{
  "encoder_arch": "crnn",
  "model": "encoder-decoder audio transcriber",
  "dataset": "short read English sentences (LibriTTS-R)",
  "train_examples": 26041,
  "gain_aug_db": 6,
  "n_mels": 40,
  "hop_length": 160,
  "input": "log_mel",
  "spec_augment": true,
  "win_length": 400,
  "tokenizer": "word",
  "vocab_size": 5132,
  "encoder_norm": "groupnorm",
  "encoder_activation": "celu",
  "encoder_weight_standardization": true,
  "encoder_depths": [1, 2, 1],
  "encoder_kernel_size": 3,
  "encoder_stem": "single",
  "encoder_widths": [128, 192, 288],
  "encoder_rnn_width": 256,
  "encoder_rnn": "lstm",
  "encoder_bidirectional": false,
  "encoder_rnn_residual": true,
  "encoder_rnn_layers": 4,
  "fusion": "cross_attention",
  "decoder_width": 256,
  "decoder_layers": 12,
  "decoder_norm": "layernorm",
  "decoder_norm_position": "pre",
  "decoder_activation": "relu",
  "decoder_mlp_ratio": 4,
  "decoder_head_dim": 32,
  "decoder_fused_qkv": false,
  "decoder_bias": "all",
  "decoder_qk_norm": false,
  "decoder_layer_scale_init": 1.0,
  "decoder_parallel_block": false,
  "decoder_inner_norm": false,
  "decoder_drop_path": 0.15,
  "decoder_positions": "learned",
  "decoder_cross_attention_every": 1,
  "decoder_tie_embeddings": true,
  "residual_init": "none",
  "optimizer": "adamw",
  "lr": 0.0011,
  "beta1": 0.9,
  "beta2": 0.999,
  "eps": 1e-10,
  "grad_clip": 5.0,
  "steps": 2100,
  "batch_size": 64,
  "epochs": 5.2,
  "lr_schedule": "cosine",
  "final_lr_fraction": 0,
  "warmup_steps": 210,
  "weight_decay": 0.5
}
Rows from block 5 of the audio encoder, named by matrix and row number. Each number is 500 + 40 x the weight over its row's rms, rounded and kept within 0 to 999. All counts start at 0. Numbers have three digits each. After the name is the row's rms in percent of the matrix's.
# weight_hh_l0: LSTM recurrent weights (gates i, f, g, o stacked) (encoder.rnn.1.rnn.weight_hh_l0, 1024x256), inputs 0-63
weight_hh_l0.643 092:504564495453533475521437570459548560527520450421508534520512430462460460499520454509428560472535464482449485464476459475479550479506498500536512475453557457538476476549502472489534558556551484
weight_hh_l0.644 091:529504453496471445575507512485392525509550511584516461506495555472448537468512506536486458519492495536459385504543483537492495485517493463549501454478499471485519506438472456529442529396486543
weight_hh_l0.645 114:486467573456500525531507479440457500500520528439514495472450468506519476518567492513528486484505498521474493490564551519506425502528498511526450528574535483505530493497496498487375487496494517
weight_hh_l0.646 101:539537549480518454445416564452531460508530533518448551491445463464525532472467514545513563538435473508459480553513492503500475372436529414460468515549490489461487516482480545456513482524514512
weight_hh_l0.647 128:500465547504525556490482494502506507526559527475543409546507556528514489445485548480469503436544575509532462497536564518534401462499527496369487503495565424508432515432494580423410536436525566
weight_hh_l0.648 117:493530443503457452504481524474504471509457467509540559480508461434561463498531439541479491459486409426413503511463524508501521504527502519543500521498479479539519509461499442478579528557482475
weight_hh_l0.649 095:490555491505505492447456554454535591541522594526491537462521454522510494533482468485483470538474508612440534531532499520432512545505488488493509561556466479472508534480453559479532427442460574
weight_hh_l0.650 101:443468562489509559447458463488483504488563518443459518555564556511507528441522481494507531512550538435506556547544475445520419505474549465527519458534508474483514448481492570497469503492527553
weight_hh_l0.651 073:470499571454468481495501528456536430503529450498461564473422542561524589526545511471511533463454481475525447514559488475503495545439484477549467489466515483516570471582543501526442490547525431
weight_hh_l0.652 070:561571516508436527461539466474498538475454524519445554459517528500532537592539539485460554450526463453518515490423537476515575507486536437438431466488480493453539543443512458585519459555464586
weight_hh_l0.653 088:422465513506486528521594489562509410552523499495523485517518536509414465435513548451490597432521552474554548545562557522524425554459471483552456498435524453530531524476519495534422438503478511
weight_hh_l0.654 093:486502495513481467542581512483511488460424508507536572456397405501475519525448485521529519511465466522485460535582505523520430503454534478514492500497557509482449440522470550459445523543502434
weight_hh_l0.655 090:499507469518481447481441481489519603550479504474573544455476471503497485520504497459492537457522527520495468506541460539492501451484500554548466519529595463499472518549490556462517511503505537
weight_hh_l0.656 078:507563477490498429507470522483516435532457503586442471534458488485590528519517561540519528583481508479476502527515459532479567499546438435459491452554445524463508560485470488501533473478424538
weight_hh_l0.657 074:570455506470504507412538556447531476514477439478554527546507424450601495461510519525532484450452531527528481502464513513489536490527482462547452447495417476459480556514437503471452543468541533
weight_hh_l0.658 085:542466547484463498424526479579526516516496452509470488437490405527504518497422505503478499443495473451492488526480466528560513484505486568485485470525506505477504461590480528489446512539620529
weight_hh_l0.659 088:473449600553562513468478529490506509476494480525535414506472618552497496455472538510557467544538499492505489477429545512509469467526568475434536539480603434483474534460495549492515493421548517
weight_hh_l0.660 098:489532534438508572439461481635528468491520520491494544493429475479524455497417556433469446465526529503541477452498482562467495443483456513504466526510538436482424556526442539495513556549532503
weight_hh_l0.661 090:421455460507467527501480463463517533479525550460508494526471530488537445497555517586476570507505452442486455548494502530514513522523526446466482463483468443575478434397581530451499523484452491
weight_hh_l0.662 083:560557497524508526484457421513524485530522531400515507455488481541532484483501548444513473406493504501541539538490571529466506520466524458572491465499481525504506509458545535511493518552531415
weight_hh_l0.663 096:481488500479546503505528486504512407492549568566521479443445526506522613489510520543508493439479444503430501513495530534570521417453503511461445500470451496458505539552479546511417524484513499
weight_hh_l0.664 096:494466408548477536558540500561495547442509488496498457544573529492472492496490509438513483455530499500530495478506420482446565452491490489530485425585467530493477522543465451483515443453465425
weight_hh_l0.665 090:518512493496465525524497531482548442477481474507452464490486423543456510455487525469517492437495477503506504495484498508395527435527499531496551535414575478511497511519531482538479506572476510
weight_hh_l0.666 097:454511490506473541491548510530489428438513449475471451489570501481455480482529504461498555559507479526541566488458497479474544500536526526516524550489503476511519511568540512496564511468506427
weight_hh_l0.667 099:465610495559519511502463526534523489454528524512460466473554545512546586504569455570517453562524485559478535535445588482480531464452597532495510501573499479523448469515520540517517494507456591
weight_hh_l0.668 088:460484476569508466508508521481442474422475483525524483553488511519526551507546475529461482541500474487528519424522499511543535470516554462498518496446526470538495512492506442493509513481468483
weight_hh_l0.669 086:513528464514531422493465546540538477505478517494511500442447447475494466493530522539544460500451482453517495529448534538487500526524485507541464512547590436486458524498456481510520536504506564
weight_hh_l0.670 092:497556435484451475521495537537480476479438441461482526514514492455522469499548551493490558531475448449497529425542483529514618509556559474568543494507482520524523481549535457465584497561481438
weight_hh_l0.671 089:506488529545582541529475478528509522515501569488525500437496565490497511510509465498516474495498559512528515463555545500492467459492520543440477517489548494421420506577474488441515492509436608
weight_hh_l0.672 088:482503437507495498512547466516483421460495477500483479475497495514500454476547491498501468593504455507458533461502512525543494532472473477461458527589509494586509542457501477426511540495437554
weight_hh_l0.673 079:472497541568503446451406418574563573491432442513475506489531568559544528507415465520550473498528524530525505444497413479475569491446569462459490507504491561461576502528488512458585491534489505
weight_hh_l0.674 089:508442474471453496519508457497551495515536461480445488473510467457521477526532554533532496497480547494582503483575444420521439554529529518516520501463467519477478538529516496521422481529559530
weight_hh_l0.675 094:484509447536536509510475550458495507515456471536512513456430483436498471511480415501473450492411445533479459524491510535524524433490407523510515543555496516455503522604519490446499464562482447
weight_hh_l0.676 094:523524479478454472541498533470465537542503546525474523489527442464526480530510481620486459533462426459419460525462465497480542504557431528509519467491456528511495520484480521541603519431535499
weight_hh_l0.677 074:513526451461476522473541553515562471509472457517467549521458468482477498458533493419487518362519411459543554520542461510512603472501495497468539443447433525466532513452509477465518529524528452
weight_hh_l0.678 093:556493559475506512516512490474497498484469516557539583442480504402498493520450480547553521543433498535488472513544581555534497466493407478507517523567424507489489502549470458564509476521523569
weight_hh_l0.679 093:532435498496545519492535494472449429502456559578416493498534510553525538480479542511552512520505555522487557466481473516518550512520479535426474488501450535442523539559518523527539480460465557
weight_hh_l0.680 092:460496496532501508519582477464506521542508515504526461543441539562468433439539500555444454525508563518485458483514503479479496498607441495547496432465550561526492512479524532467475497465563519
weight_hh_l0.681 080:484454505494535562507528453502486478554460468474422562445522469448592547568491446569482537451459535450433498559494536534496468474450532548475474433485482492472508422544476492496519502573497486
weight_hh_l0.682 078:536471465498489475465530463501554566565461503540510499522460494459437492445526575465445489467495479583507438510464450469486534533536533473466500483553594501525508547394465462548519523501601501
weight_hh_l0.683 089:544497499541419516586538484591545495434532527442506513521585568516445509513546537406539460492501442514552520453520488470452573529497504491472515535443538496540441516464518507439549436429527481
weight_hh_l0.684 090:440431557544564536414556484477456526541479477439475480439478487511472526433490544515477482533480502446522502509489539491566451445510514468508515540581517535533493486523519558449458485559484520
weight_hh_l0.685 090:543569520459540460459422547514492561454522543548456504438451543503558550533440568507565438508468529496513525513433431500455477427521528478417485478493481536405458549550479490479499492495521508
weight_hh_l0.686 086:518517545451478446476487467533514515474435491489503545429491470405583488476490525554519488449494514443459539497449508485523503502410427493544554504523479492488523438562476515528487489590514565
weight_hh_l0.687 074:520502526562539499517490482477453455408458441481443558547602547507529544455535469483556539460570546507480487538490506485524551577462505452516524544454481487537503434451604446490598498450477441
weight_hh_l0.688 083:489530465550454542430547512463520473526496519449529473479499504542501536567514548554533440502517545545514534501481456472495491472470465523474455513539542538460586470474501522532483483498535488
weight_hh_l0.689 075:530510497541454485492452448493585511425438533525557495516498539551526457486466496449451513558476503513528523504502454534538503404474537505448486535498541438477493510522486488521539572466592477
weight_hh_l0.690 093:470562473513483499594474487525423491519499577483532523507545547525484478466515459456473494525503466491510449473476525472492594565532504496510541511493445538573454484539558479512528518509433499
weight_hh_l0.691 073:505506461446419524475467551514495439518503486500577515562516501523430537541507550463448484492530506455446494474495552463559541484530538503567461492451459474480471532449515429530489443486486443
weight_hh_l0.692 082:486516489487543455493499477447513508523467462576482482507532581496544512544517468539547482509445469487436479556425566544496488492487536444477558473442499463458535489537535519552473409494528510
weight_hh_l0.693 087:534513546453449516476584547482529451513563483513521460516540488478514486522532537551519504616440532562482522486517496538478473507497502523525473520521518462516563515531536550586423474464516478
weight_hh_l0.694 083:518554493517482531521552454532545514544432497468520523538570409479577472510495461545530638455535540497500527509473427501486493522453432484491522580485526546526545462416486505507483524475546556
weight_hh_l0.695 109:493481439489428531545534557490508495568506493462482538552490400454465450497485546478472482495446475461520515488490507514499447532572483518576512525431405505572513512519481452545458539519579439
weight_hh_l0.696 090:474465533541537517519491515444555516491509488479481457554499496524481505443496527464487452614558518495521493511507551448488511479504582506475460547525575536529480516475515550513485458436526429
weight_hh_l0.697 089:524465492471504522546512507453472523475448480557567456528497524496489429499544537513440496494518490529515471503474452509523505489534565504480450440445511475490562471424487458606413481428522549
weight_hh_l0.698 075:521532534487545465439415505572458469500563489506480481449520464537499490481500529493479455476473514465477452487495478466553527477487500468440473576564578521413493514561492462423479499499538473
weight_hh_l0.699 087:514497528582528517520468474551530529484596465570504478552511546531488489477492478535502536535531477450458451536439495516544510479509579519455520465446546474529427508358528568473571552458517485
weight_hh_l0.700 081:456535465537479509453559526547525507527494438514485521548519510474488483484512533392492576409468460536487508483544502497460480537526486508559561531532497533568486503515457530462499461583491455
weight_hh_l0.701 097:530568435519532500580413531498499494479495566496472557445495478489531438540558464475482512521508466511445482514499479509425498507537461521527576501500496479522526515482514474496474521542521573
weight_hh_l0.702 087:502493513460483503466536563421505523460476527453460530539501522479490505498549515528464526447518576553455521501526487453549480540474466497521501457416459539464542484529521544542455491422553486
weight_hh_l0.703 115:552574474509483438505499501486479480471441536549460509518461474519509465523528455546498510486498388537429480487491413470496586504525455570494535500524428537510490495519518437518586500474491509
weight_hh_l0.704 135:482422552528504572495536429523490531471578467501484466544485534536530528430474536463457485470559584464535548532503525486569468474490545470434449467520522422529465494453508591505468531463509525
weight_hh_l0.705 074:467445540488499477466529487529395506549486452519522542501541499518495506517531513483534524546505534452490452476527501473476503536508507429536507485536492449474544528590511556587420493518564472
weight_hh_l0.706 084:580470453498533446504495493498478497488488526517545562442484467451535513526495518543520482489428514492515510485498457527440438462459498507431478505541523496450512540543426478502551546550495513
weight_hh_l0.707 085:510501467517499518502483517579541379439483495453461477565522498580560491465505462534506586545524530445483505468520497435595501483482545480503508528475564457551535519460556525435585451445491494
weight_hh_l0.708 085:453518511528570541449527542465486526463505496436501479455470484573540543506461438564480484465479505443505523548548445507511535487462502552500527515504547476477535470430513552505541486563436486
weight_hh_l0.709 083:495523508537526459533496483461439455530465513499471525484457565465501531517487493554508434585510546465472533478575580526524433448472501461533517493498500505538475541536530595546466481496559484
weight_hh_l0.710 082:478528500513482474500552559465500418457494467428526550548491437454436459540568481506471511485498441486514497459520506472471490481466495496590487489483484510531535431497492490508459502493442517
weight_hh_l0.711 090:538432554505488537467554427495433498499510427542463488506575531560484532535543497470498467549558504491506469531460542450525480472533488495484471537471543458472551470572535504472471456468479507
weight_hh_l0.712 078:506520500468519500416487559463478482489428432471541467540529454467487555436535530552510453468492486456433558464522488465488558567583506493548494515476470493486530513461500467521519480552453509
weight_hh_l0.713 110:508519455540452477486531508480494514463435466481511522522510498508419525551510462477522420427553419463450482446493467507517600531494507520540546422479521472480537511544550431465552526525471521
weight_hh_l0.714 086:508498515454513475485473485543465482490489487547404521484534504480547556485595460568447521439502507446508557487458528520451511478513528546467538454504490487520571449528459492533478485512581566
weight_hh_l0.715 073:526485471490499466525466532497529572523480505486445463519469510528540529600522425497540515457555501454436396591473471541489487473510448512518497489525493463514534464542510478455467546562431439
weight_hh_l0.716 092:457488537449552491533505445503481520559547505526436568506512453495586466485472502531511575541484519482497580538523550514502435495407456443487521493488509496474575541482522571531521491531549484
weight_hh_l0.717 071:434485576488425553506477488523491475466488504499443541483476488558494522500478496513489471516559511448513545497530608420563446434532479528480452506464594503551565456497492560526434504475469503
weight_hh_l0.718 080:487504517512493456460496511471546483446475429526523461506571472530503485462528478445448454463547597416514544533551477467517562529480478530523469545469451504536584460612518470535421468474493541
weight_hh_l0.719 079:526489421479552483548495486558460438538483553454464538497512554477537514504537507541486411399494460415486541528448568463527517478497529503542451531548471490518511453527503457533519490494450494
weight_hh_l0.720 097:480485473494521451502452451457465595495466501551492506526465538527455495580503499473474390472494541561488504570513518492502479484528519525493532472521537509527521447518504556525459539525527558
weight_hh_l0.721 083:508536525532448513525442484559484522525552486455467449487504585514480485476449531480490521495489555444559450497483505494542424494418510457455495545409530439528407520456510554496554506470493539
weight_hh_l0.722 091:458496574455510519436416483490545549551576541535464491507472440478556505523457543519517519510515494479537553455520466515486489451438548475451465516577500459432424523538438501535488473474498579
weight_hh_l0.723 075:528512526464512488517400596451480453520449531427555545486518541477503553539530500546541514498541470568431554457544483466565521499459548489517502520576478478443529460553450433492525463526551524
weight_hh_l0.724 076:560395468472463558542466511475458450487521458464554476448407417453481526498447561514451471486475477545521497520519447538461468460535503504553491473505482519424480492522490479577482517524570441
weight_hh_l0.725 081:477547435513526516503475446540518462533542561491420492491477540475518424536455474561453511499563448476486480476451556476459487495483499571449438551470508499505497520451550476504509509477531473
weight_hh_l0.726 078:564542529489543483563504526536562432524456481522536455492469561535547528530492439570571490600459497483467481578459548467468494486481508452495453463576481471504434457505460462508504531454472598