Weights of a small encoder-decoder audio transcriber.
Model: encoder arch crnn, encoder rnn lstm, decoder norm layernorm.
Training: adamw at rate 0.0011, 2100 steps, batches of 64.
Data: trained on short read English sentences (LibriTTS-R), 26041 training examples.
Rows from block 6 of the text decoder, named by matrix and row number. Rows with one number belong to one neuron. Each number is 128 + 24 x the weight over its row's rms, rounded and kept within 0 to 255. All counts start at 0. Numbers have three digits each. After the name is the row's rms in percent of the matrix's.
# fc1: MLP up (decoder.blocks.6.mlp.fc1.weight, 1024x256), inputs 0-127
# fc2: MLP down (decoder.blocks.6.mlp.fc2.weight, 256x1024, transposed), outputs 0-127
fc1.167 101:114167093129099135141163145129095111127142112146086129124109132120164129126122117148112060141151120087118098120156168138120089145173111136134131111085092148147127152152116079163122138150108129072136118107150097145109129094131145138137133102092154120089147157116135141142109138133144114119091116154142129113148101153088122112148123144127136098114140120099159097118147148157088120074114
fc2.167 121:140158128121116168140083168103144089150147161105106105107128141151101124105130124171139150146100134126129165103137133111147137152098108143104170130127147155108134171140122107107131126109127127106132141031149112144121120138153142154170140131131088109111167093122149123135113137186147103161151132133138136116133119099114104115067139115078154149073130108112069146133120137116106154123107
fc1.168 107:113163104134120088148121129113096112103124103121106169123149129166142135131164164115139136106167127099100138064132160162103113120120099084152144142108091144144108180154144117131105138174128132105127160089137109167104116126153114138133151098149120112111156159098098101139118119112104122154131139121115139185110079128097102156132143105111133136166149126101147086078163080095107097148118
fc2.168 134:127145129156162176162173168169199090137090145125113138131148087110116118133170105124075100118129116070129107082131147144097151154129128139128130162140167112138115134152098117143133141152149122127116137147167137111108123078161119076124104106137126114117118134138124111146169067120110138178129145081106131135111103142119101100193145137151100147102117126137101124140149149106150133145121
fc1.169 089:168110127167145132134145170126133107157114110119149150070129108116110117176142117109153126118119131121106133109087108142077149116110150143118104087084109126076094126138133119140133135101125164090126114139162120141138110070100140134136147099154099153120089129125149083101174178099157109119073158112117133127137103127108139099136111145168145140165098109097175138140105105150117160142110
fc2.169 065:108134115124127179152091162136141159137142158121165167067151108132101116092159158105114143121127149154126146065117137144136148123112160112087157143149105161095151112138119147129155132098153115141155138104106100115135165128135105108149126148129118119148154163150136097168115135132121144097173086130130141092167111119122145104115106123133135134170096137181129123141105124130152130178121
fc1.170 124:127118112207127100136160150109119120109123139080107110087108115142191136121141123085157131117095140131129154108174140116085102104114147100142121145128134150089151130104107136113119126159154108129107123102155110135105108113080142129140098105151142144128085132126167105126193163125140183143120101103117124138130137142130120102112138098189143140117141133135154111109164121144142099148104
fc2.170 133:131086143167143194086133149098154148114120123150147137131116133182114162115152116114114155129089136127141146072082085145110118164096152133127147150133139120111136129147214128123126157109116121128173110126140149175071144107141181156145118141142104148137152125111117099103145128125135085132138134135103116095158170107117093127122111108145120111094174111164146132090123155104108133193125
fc1.171 102:130108142142108147103131086114125123087148120147133158144102127150127145132100110154182141129103138115135145149150155114161113076144105145135147098107159164075126128155091134139089126115157155099133100072107115122170113108067087166121146106160177163128109108122167099100098127124144094161103141180136116154102127160079120125152117130100124173147163126119139148130108120163113109122153
fc2.171 088:117155111096107147125119120121137185123170135142125113114160126131129167128120143113142165096126126104131142117113138101122119156166109104097113094132119157142144148181153120116122116116127148120097107152143126146113168131120102150134154137143099113154081114130081111153121170103132106144105112101128121090124094159131125141128119204156127108141148102186149091093152130104123108122127
fc1.172 139:152141100157120093163123093138115106096112159138111121128133142154146186120113137085128085112123113127146139104120134113109134116135136141087148095101083126155164152115129108133150133113126129089134155116123123136137103137123103100101119137117150125115167125116149108118146132093187159113135134146162136094129116151131109123102140160147183113150122096128104091136142144170104200119136
fc2.172 188:152141139137154156131143134141118094128150128157109132172132172167103115128092099192116099136134131122090123129081144131117120133105117140107168117118139142140137134153137088138159132101116146111128126087111107102103124160169154150169140167136130165151169121166156145130089112124099106110126117130152115080182113126091086136130167109092085136115118088108104127169124128130131113140099
fc1.173 100:135110114093149120129108080149150136104122116112127094132150139136154098062134137135118127148166132111128132158084088109107117113171100143165099115107165114154096163120085145085105094135151163140113138114167119148116146114109120102160161110099120130117102130117095101157112148142136138186129099118145108140123130170113103113144160163125134130117171114087142149104147114162118123127143
fc2.173 092:077111154152154099087153104164152128119139120093165086121115107102108119118155132129170146166084122158121157134123150113095160086157131135143108107111134120143184110136095174150117105165104076141132143140142124137126107133119126139098145132162077119161169146173087138173145150128114160129144104124076118123161129103101088142113148121098095152131116152129143165135138092089089084111108
fc1.174 106:090115121121105085138115140129083094099116077117095099093109093145118140105098158110120125147133099079156127138095118142116099125161101160144103098109131143162153103129114108129122113131119117139164152125120127155097075126115114124157185146098104094121130123139125138124100161115131120131130152110103135137130121120137090157113119146133157088150155146106119124128131070162077165089125
fc2.174 122:074099104138135134153097105136104129144179086103136099122096112116106092095139102136144138176090129117136131148105127133121144099113113146112151129117135148140140096130126130059121109151130112181155135135100165133167122167124120145088124124154146155159162169091098134085124156120103101116152135085144093132122122106066147156103158111086103135151128124142109105083126146158145140073128
fc1.175 080:147136122085110128100110164119153123103095130137120125122140119116181099138157152133146110108120133073125154156149113078093141122145122104165160139129092091152141167113097155104108165096128125153154105146144088106130144097124072147133117133153102131103137119125092154102087125146102112167155175115155168179135167157116139165096105092168170117104128137113107137111102111094108154140142
fc2.175 066:103174121092135128160123101138116168150104100110106143112108142147127151125110142115129132071122142155152110156091117131088185129117114128077099074106111103134121120099121109171129136106158117129082092115134118156115124108147091115087135140127133145130165151068119134130136156153169133115089095165108123121152096123135140094106160122143128091154115153149085105168113103130106113104115
fc1.176 087:156118120163105103092127144094120094159153118155090152093115123116158155147125114100143084148150107077175114119113143138135089143149151153108119113153091126100167094161107130109134121109102097116114155156168164137088101151111115100153155154105152081151113131095141103139113109111152139102114113123153145130098139104127146168102163154097131158162168137150125120150115147102072120163131
fc2.176 070:081186142087139190115158155145114117114174103111165115146139140092099147130157146123085116107119146154103152105125144139105146140108159134150145148094123109112097135115164123126143108121126123146119132110081173112159087149085107096108168098103161086102112116158102138102140136133102157140139128142165148101130131155150119139141115112102121151109094157141129133092102137125105156142106
fc1.177 119:118138121148155109117124134144108155114100128120148119129134135118133163138133165091135098092132135099152142085119127143107147113112123110112112095073113115094112140127128141139091152136162157141116132129175105143110081132128114129117126085126119114098150146148113099164159153141132146158076136099095150167143115135117124142109141105177136130164117179104141131124125125130132140163132
fc2.177 139:136113129170147147124172122147154084123121122132120121118118151152104137145139128121134096113127153153128160099126146111132126148134127129067145133081129132137129184141179134123115119149131111095133096121154140186130146143121142124126130090143118133140168132134099134136114123111138126144123142138152153157151125148156088114204148109106133173086133115166166140169142121107114136165126
fc1.178 097:131169095125133141097120161138098131137109152110158128105161072094153124100132115143090087132140108139132127101113132143150100112129123145140147107161103130107148094132161112118124159164144157111119124112157117115124095116110145104171142123133140098126135170146111146159138116126159140148076091091153135131133151124153094164088125147144125108143107168104136120065137127141153137134097
fc2.178 094:131138089096137068141138104115142114145160121101135129189152109109106100099106096128144110178140104157144098138161125146144125150121124094135110130120143111143096160122130089146107131095165138167083147158096138127128137186108145143092127147135114155151105130101126142157111113114128136108129129123142146104119133093083149146161111124167112138155123079179120146088133174126163130055117
fc1.179 116:136143107086113145118115114152131083127119102133125114113121117108149115116167152092152108111135126131158148096102120139131111124131111173118137062127145144116148167123132124101128117171129088120114094152136131147105106116095148101150128105139128114121144173066076109149153142157124091140076092135118144144148138128090112140110112094123161159167148095128112096119139111130151169169127
fc2.179 142:111121115185104156126087133145141095152163120130113158070101145165064137113145107116161111157107114172132130112165119167100160126149176125109162135137100125129151125108155136126147149125109115108142155135102152116159169085123161156124116130166109157140105114136132123121091106096104180120150116162132091130147104080079144125118144149082105111118110119130127124148112143119106119115127
fc1.180 085:160160131156098142114128097110123115096125150099114142114120105101109162115076151091168150116140162161109150093141116158159108146118094118162127090104092162168144099098122093150159104092154109161105159112128119120149103145099103104102093132158086074139117160108085163133176123157128143110114150105148140178159097128155096111146131141121096165136181121156143123146154135109125139141160
fc2.180 068:130093148141110112159118145145166153104101165154142112098127116132096099108091117163138144134156115124128101104118104150166141107126158113082152130108145094128133147145162153135108163109124169079116107148111097104129169137132121167103104125091103163096181129126144107120087077113115151124171126137155129099108092149142140154097141153142106099104136087113111147174157089147143159152160
fc1.181 083:110098150151104098090179150110107143159140164152121159156153094128150097109117116084108131105113096143173173097169163129152103131119128159103119158102090149105112174114152151130147139134150120141162162120155124168087166088144106152130112130135155139132104115155065136101156173164137129122116128190102109135159148122144133150163100151113125140151129150153163110160117121106093117096166
fc2.181 070:143094089118093149099131092144111154120098168090103152103104161135154164100096146145163160142139142119134159155096109154143187150128170165134120094167140114163110083130115123142154161133151153124094158105115108153098167077161121160070092134142164146152175130108138150157134134132117154137154156146120094116108122119132157094144150109093099095136100124166148168181103131099092120116150
fc1.182 091:113145125117107126127109096087078107137129143145146149168133108156165121112100132099119128130109124075111172136092140110130139175108146139157126139134146170165133138117158113120150113147101167136122105116094107123124144088074116080118174089124147069121174110142133095146116167107144159127086153158165144106122158113116107141156132114166105112101156099129167104087126103122132143151110
fc2.182 075:115088123094118153127102110100159106149146091145123111134124123153117111119149154140126086158132149161139138133113095113094115104088156118144168138119129130166160130097101157150125101166122132076113097103173111136108172130147129167170154104126150135118185162154084120122091125128143148101159155121146122140143109111097158120149119145085123152119106112122134111134150111147153168150131
fc1.183 092:159194103096130102142117097146098063111109100135134099158131082153126151139158122112163134133135113083150142126138160093126121093179116156136122154142131121109124126146126150120094096115127108156136146175121123125118131115105101105112164106152071150103129153078102124136115152147121102144112117147126161143131127141100143139100117092110129123114148081141118093118133124166126104083101
fc2.183 091:181168116098123187097165153089093082141117132146158134140125135101137150120135150114107163132144141119107132160134154111126096176111118130123133158105130149134145152106122131164181178133127062161094087171128130122131126116134142132122082137091123111136124125103115134140138138133134143151142099068097144111150141129109130107118148137113088126107103124114144157190111103113159120149142
fc1.184 090:150151103136127090144090097109155117116136149143093164109100082132113095132121135142120089143121130090115117086105166155102102131150105116140062121137116141119169122160156112134133151140105123090127161147143135118087083115145131108126159148136152119144102161099096091171137167170125147143114133129139152102132149107104105162127132122116153133171092113098123124077162135173100153126106
fc2.184 080:123134137071119185138148148146158160118124097122144141129160132111076133105130108170121104126106133100149111163137121112125129119108105121144131165119122116178124099123158092103142138142098097150126144159139164101117173144157173108129135183173143141109139110165136137117129119107123117102157095109107133094138163139151134136169122140136102126116119165158122168113116135130124116131117
fc1.185 086:165161111119154086141136112138173144123096137111102115146088167131195082137110103101148156171142113113104121097125127128134167115110085129131094145115131093120134156148089165137163111109118161131105166161100114123103099123152126159165145088125105143122110137136089139117145133167143108130133154126146123128174113132124135123127125143114120161106164099149143111127119128129143145098115
fc2.185 074:132085147085089151130127155111139125139127123119105104086116153104117119115099130158162151083089150118095148150185191111121130136127131106120129142130107153083107114115124085102146093165125115103144142103138119088127104120098141107112153142124163061101083125111125132151127083122111131104134114157157157126096098121165107150089132173169139180146116141133136134104134094084123125131118
fc1.186 079:090099153117119116169131120150119119090116157104151098154116119148117092133107162142113136161155148100115131044169100119154145093166138132108159152105133132120102152155113151103114104076132118099120143170134153115128142116150143124120114139133134172166130104150122097122116143143155099153117121116104124114155101104108152134134131113152110134153145142124143120134153141123160145134114
fc2.186 067:115168138143133134145162075132112097162168139104114107139152131120130115135094105107138186131128109163123129102161116136121150132100097163085174128168141130160156117111111126118116129112152168092119143142125133102147110097120133083164122173107086116163108116114158092122137117149104090142163163143168138115097100091087166134121119153130107123077140105077118102153112121103121098093152
fc1.187 086:163091137105133133139146109152122099130102111134091149113116092108154144150093147128153139134158141146118152089136153132144098090098148114114083122156139102124087156103115148106081124167107133148106134123145144136137096094105101115152094136090095103108081150129148125109173145129108145107140123159100103151097148173148128131165170144172107116115137092147138095125139131095118156152133
fc2.187 062:097151159130156164153125139144096117154076120178137146075123095163127160149123115125112119119125110125141097156136166158088169154170143107092123145122147136155119136112149138146102150136114102133161131144105165133096109164158160157131087160122090162160127099139146153162155111098140101114092166146160154143111110095142109134119123159105120137134132101132113131124078175125113114109162
fc1.188 127:143127141141100142140142107171135127119148147080135162118146142113173115122113147128120131112128132142112120045120146108144119154142102096143127132126142134145125180135087140123125146157156173132136167106114097120122107136124128142137164110087138135113129116115129141159159122146146114154104124150162137174131133123142055134132178154159172158086118143101154119111150120146126142104122
fc2.188 165:139125138121150108133085153111138137170148104130137112082145128130149071119146134120101157126123117165129098132148111161097139105141145157165135142109149100153091131110111124131149131114115088117126128183141159115123181112112144107099125110144110159120100129144128092088137115092172182130129128126111132141116171127142154101162097107136098114143146136125160133169124156108142138155137
fc1.189 084:115119146160159102109151138122090122093160105117115139136098108110106163094104124108106083136114150147111124075148179086142085117155147131114136152113160161097110146121132164093130122104092127113141129116141094109094106121115086089120091124124099119088158123145130140172146128114119105145079083162152116120137157163151135175139138156124169154145091163130144150114091147170149124091128
fc2.189 069:106154171096150158139154085140132143099151099125105162175097137154152152166087134122151126091087135157083105096097145125093139135085117104143098093096160153119134146112170125159117098123134148151081095107152108134142163182111125140142123179120099136116085125146126134125145118130112096081101095113121110146161101101147141095079163122098136120109108137138137163161115140130147119153140
fc1.190 092:142120123089168140110137155136137132146127128121097122098148092145149082120123107124111086146164157166179163149143174146098097104092105153152127146124141157105145144108156091100101133149125116080142106187139138171139099138094118116130110143100115092130120144149125105095097134141114133170144127085118121137105095185131097139129102106081148145146150144122092106163193129145131161137123
fc2.190 079:113115113120120076158117122116151132135101134112157107059092118117105131145130129087146143114130131117155111133127151090094133161120148146118115161154108131170151156121110165115130117135114133122170142094145125113177089141103148159119115095158110110166128125143116111155111137123119162099144127115123120104116129136151111119171190122131129164126108145131141113142140131117142136127145
fc1.191 094:151134122120101072157097137146095096108133108095109134120136118113100130111127142089135132153165120089132137117156168146129136123168118133158091097134160109162106123132126094152088094160133122142167177162178133136093109135117098153133154096138124107108083151108114150163162185125111113153130111139104145131111149126098120146140133149113171104099149126149101087121149138142129121088143
fc2.191 107:095136127148154178080159158121134162102149135126125068087162148103147120148167130171161140148100188158143120172121121123116161140134128062064090153093144106111128136124186114153145140154137111122109075125110131151142158133119140128146163147133137119147147122123117129139125158139122126129122111122123107113114123147150106107102142130170123122070043109110097084168095084129098097169132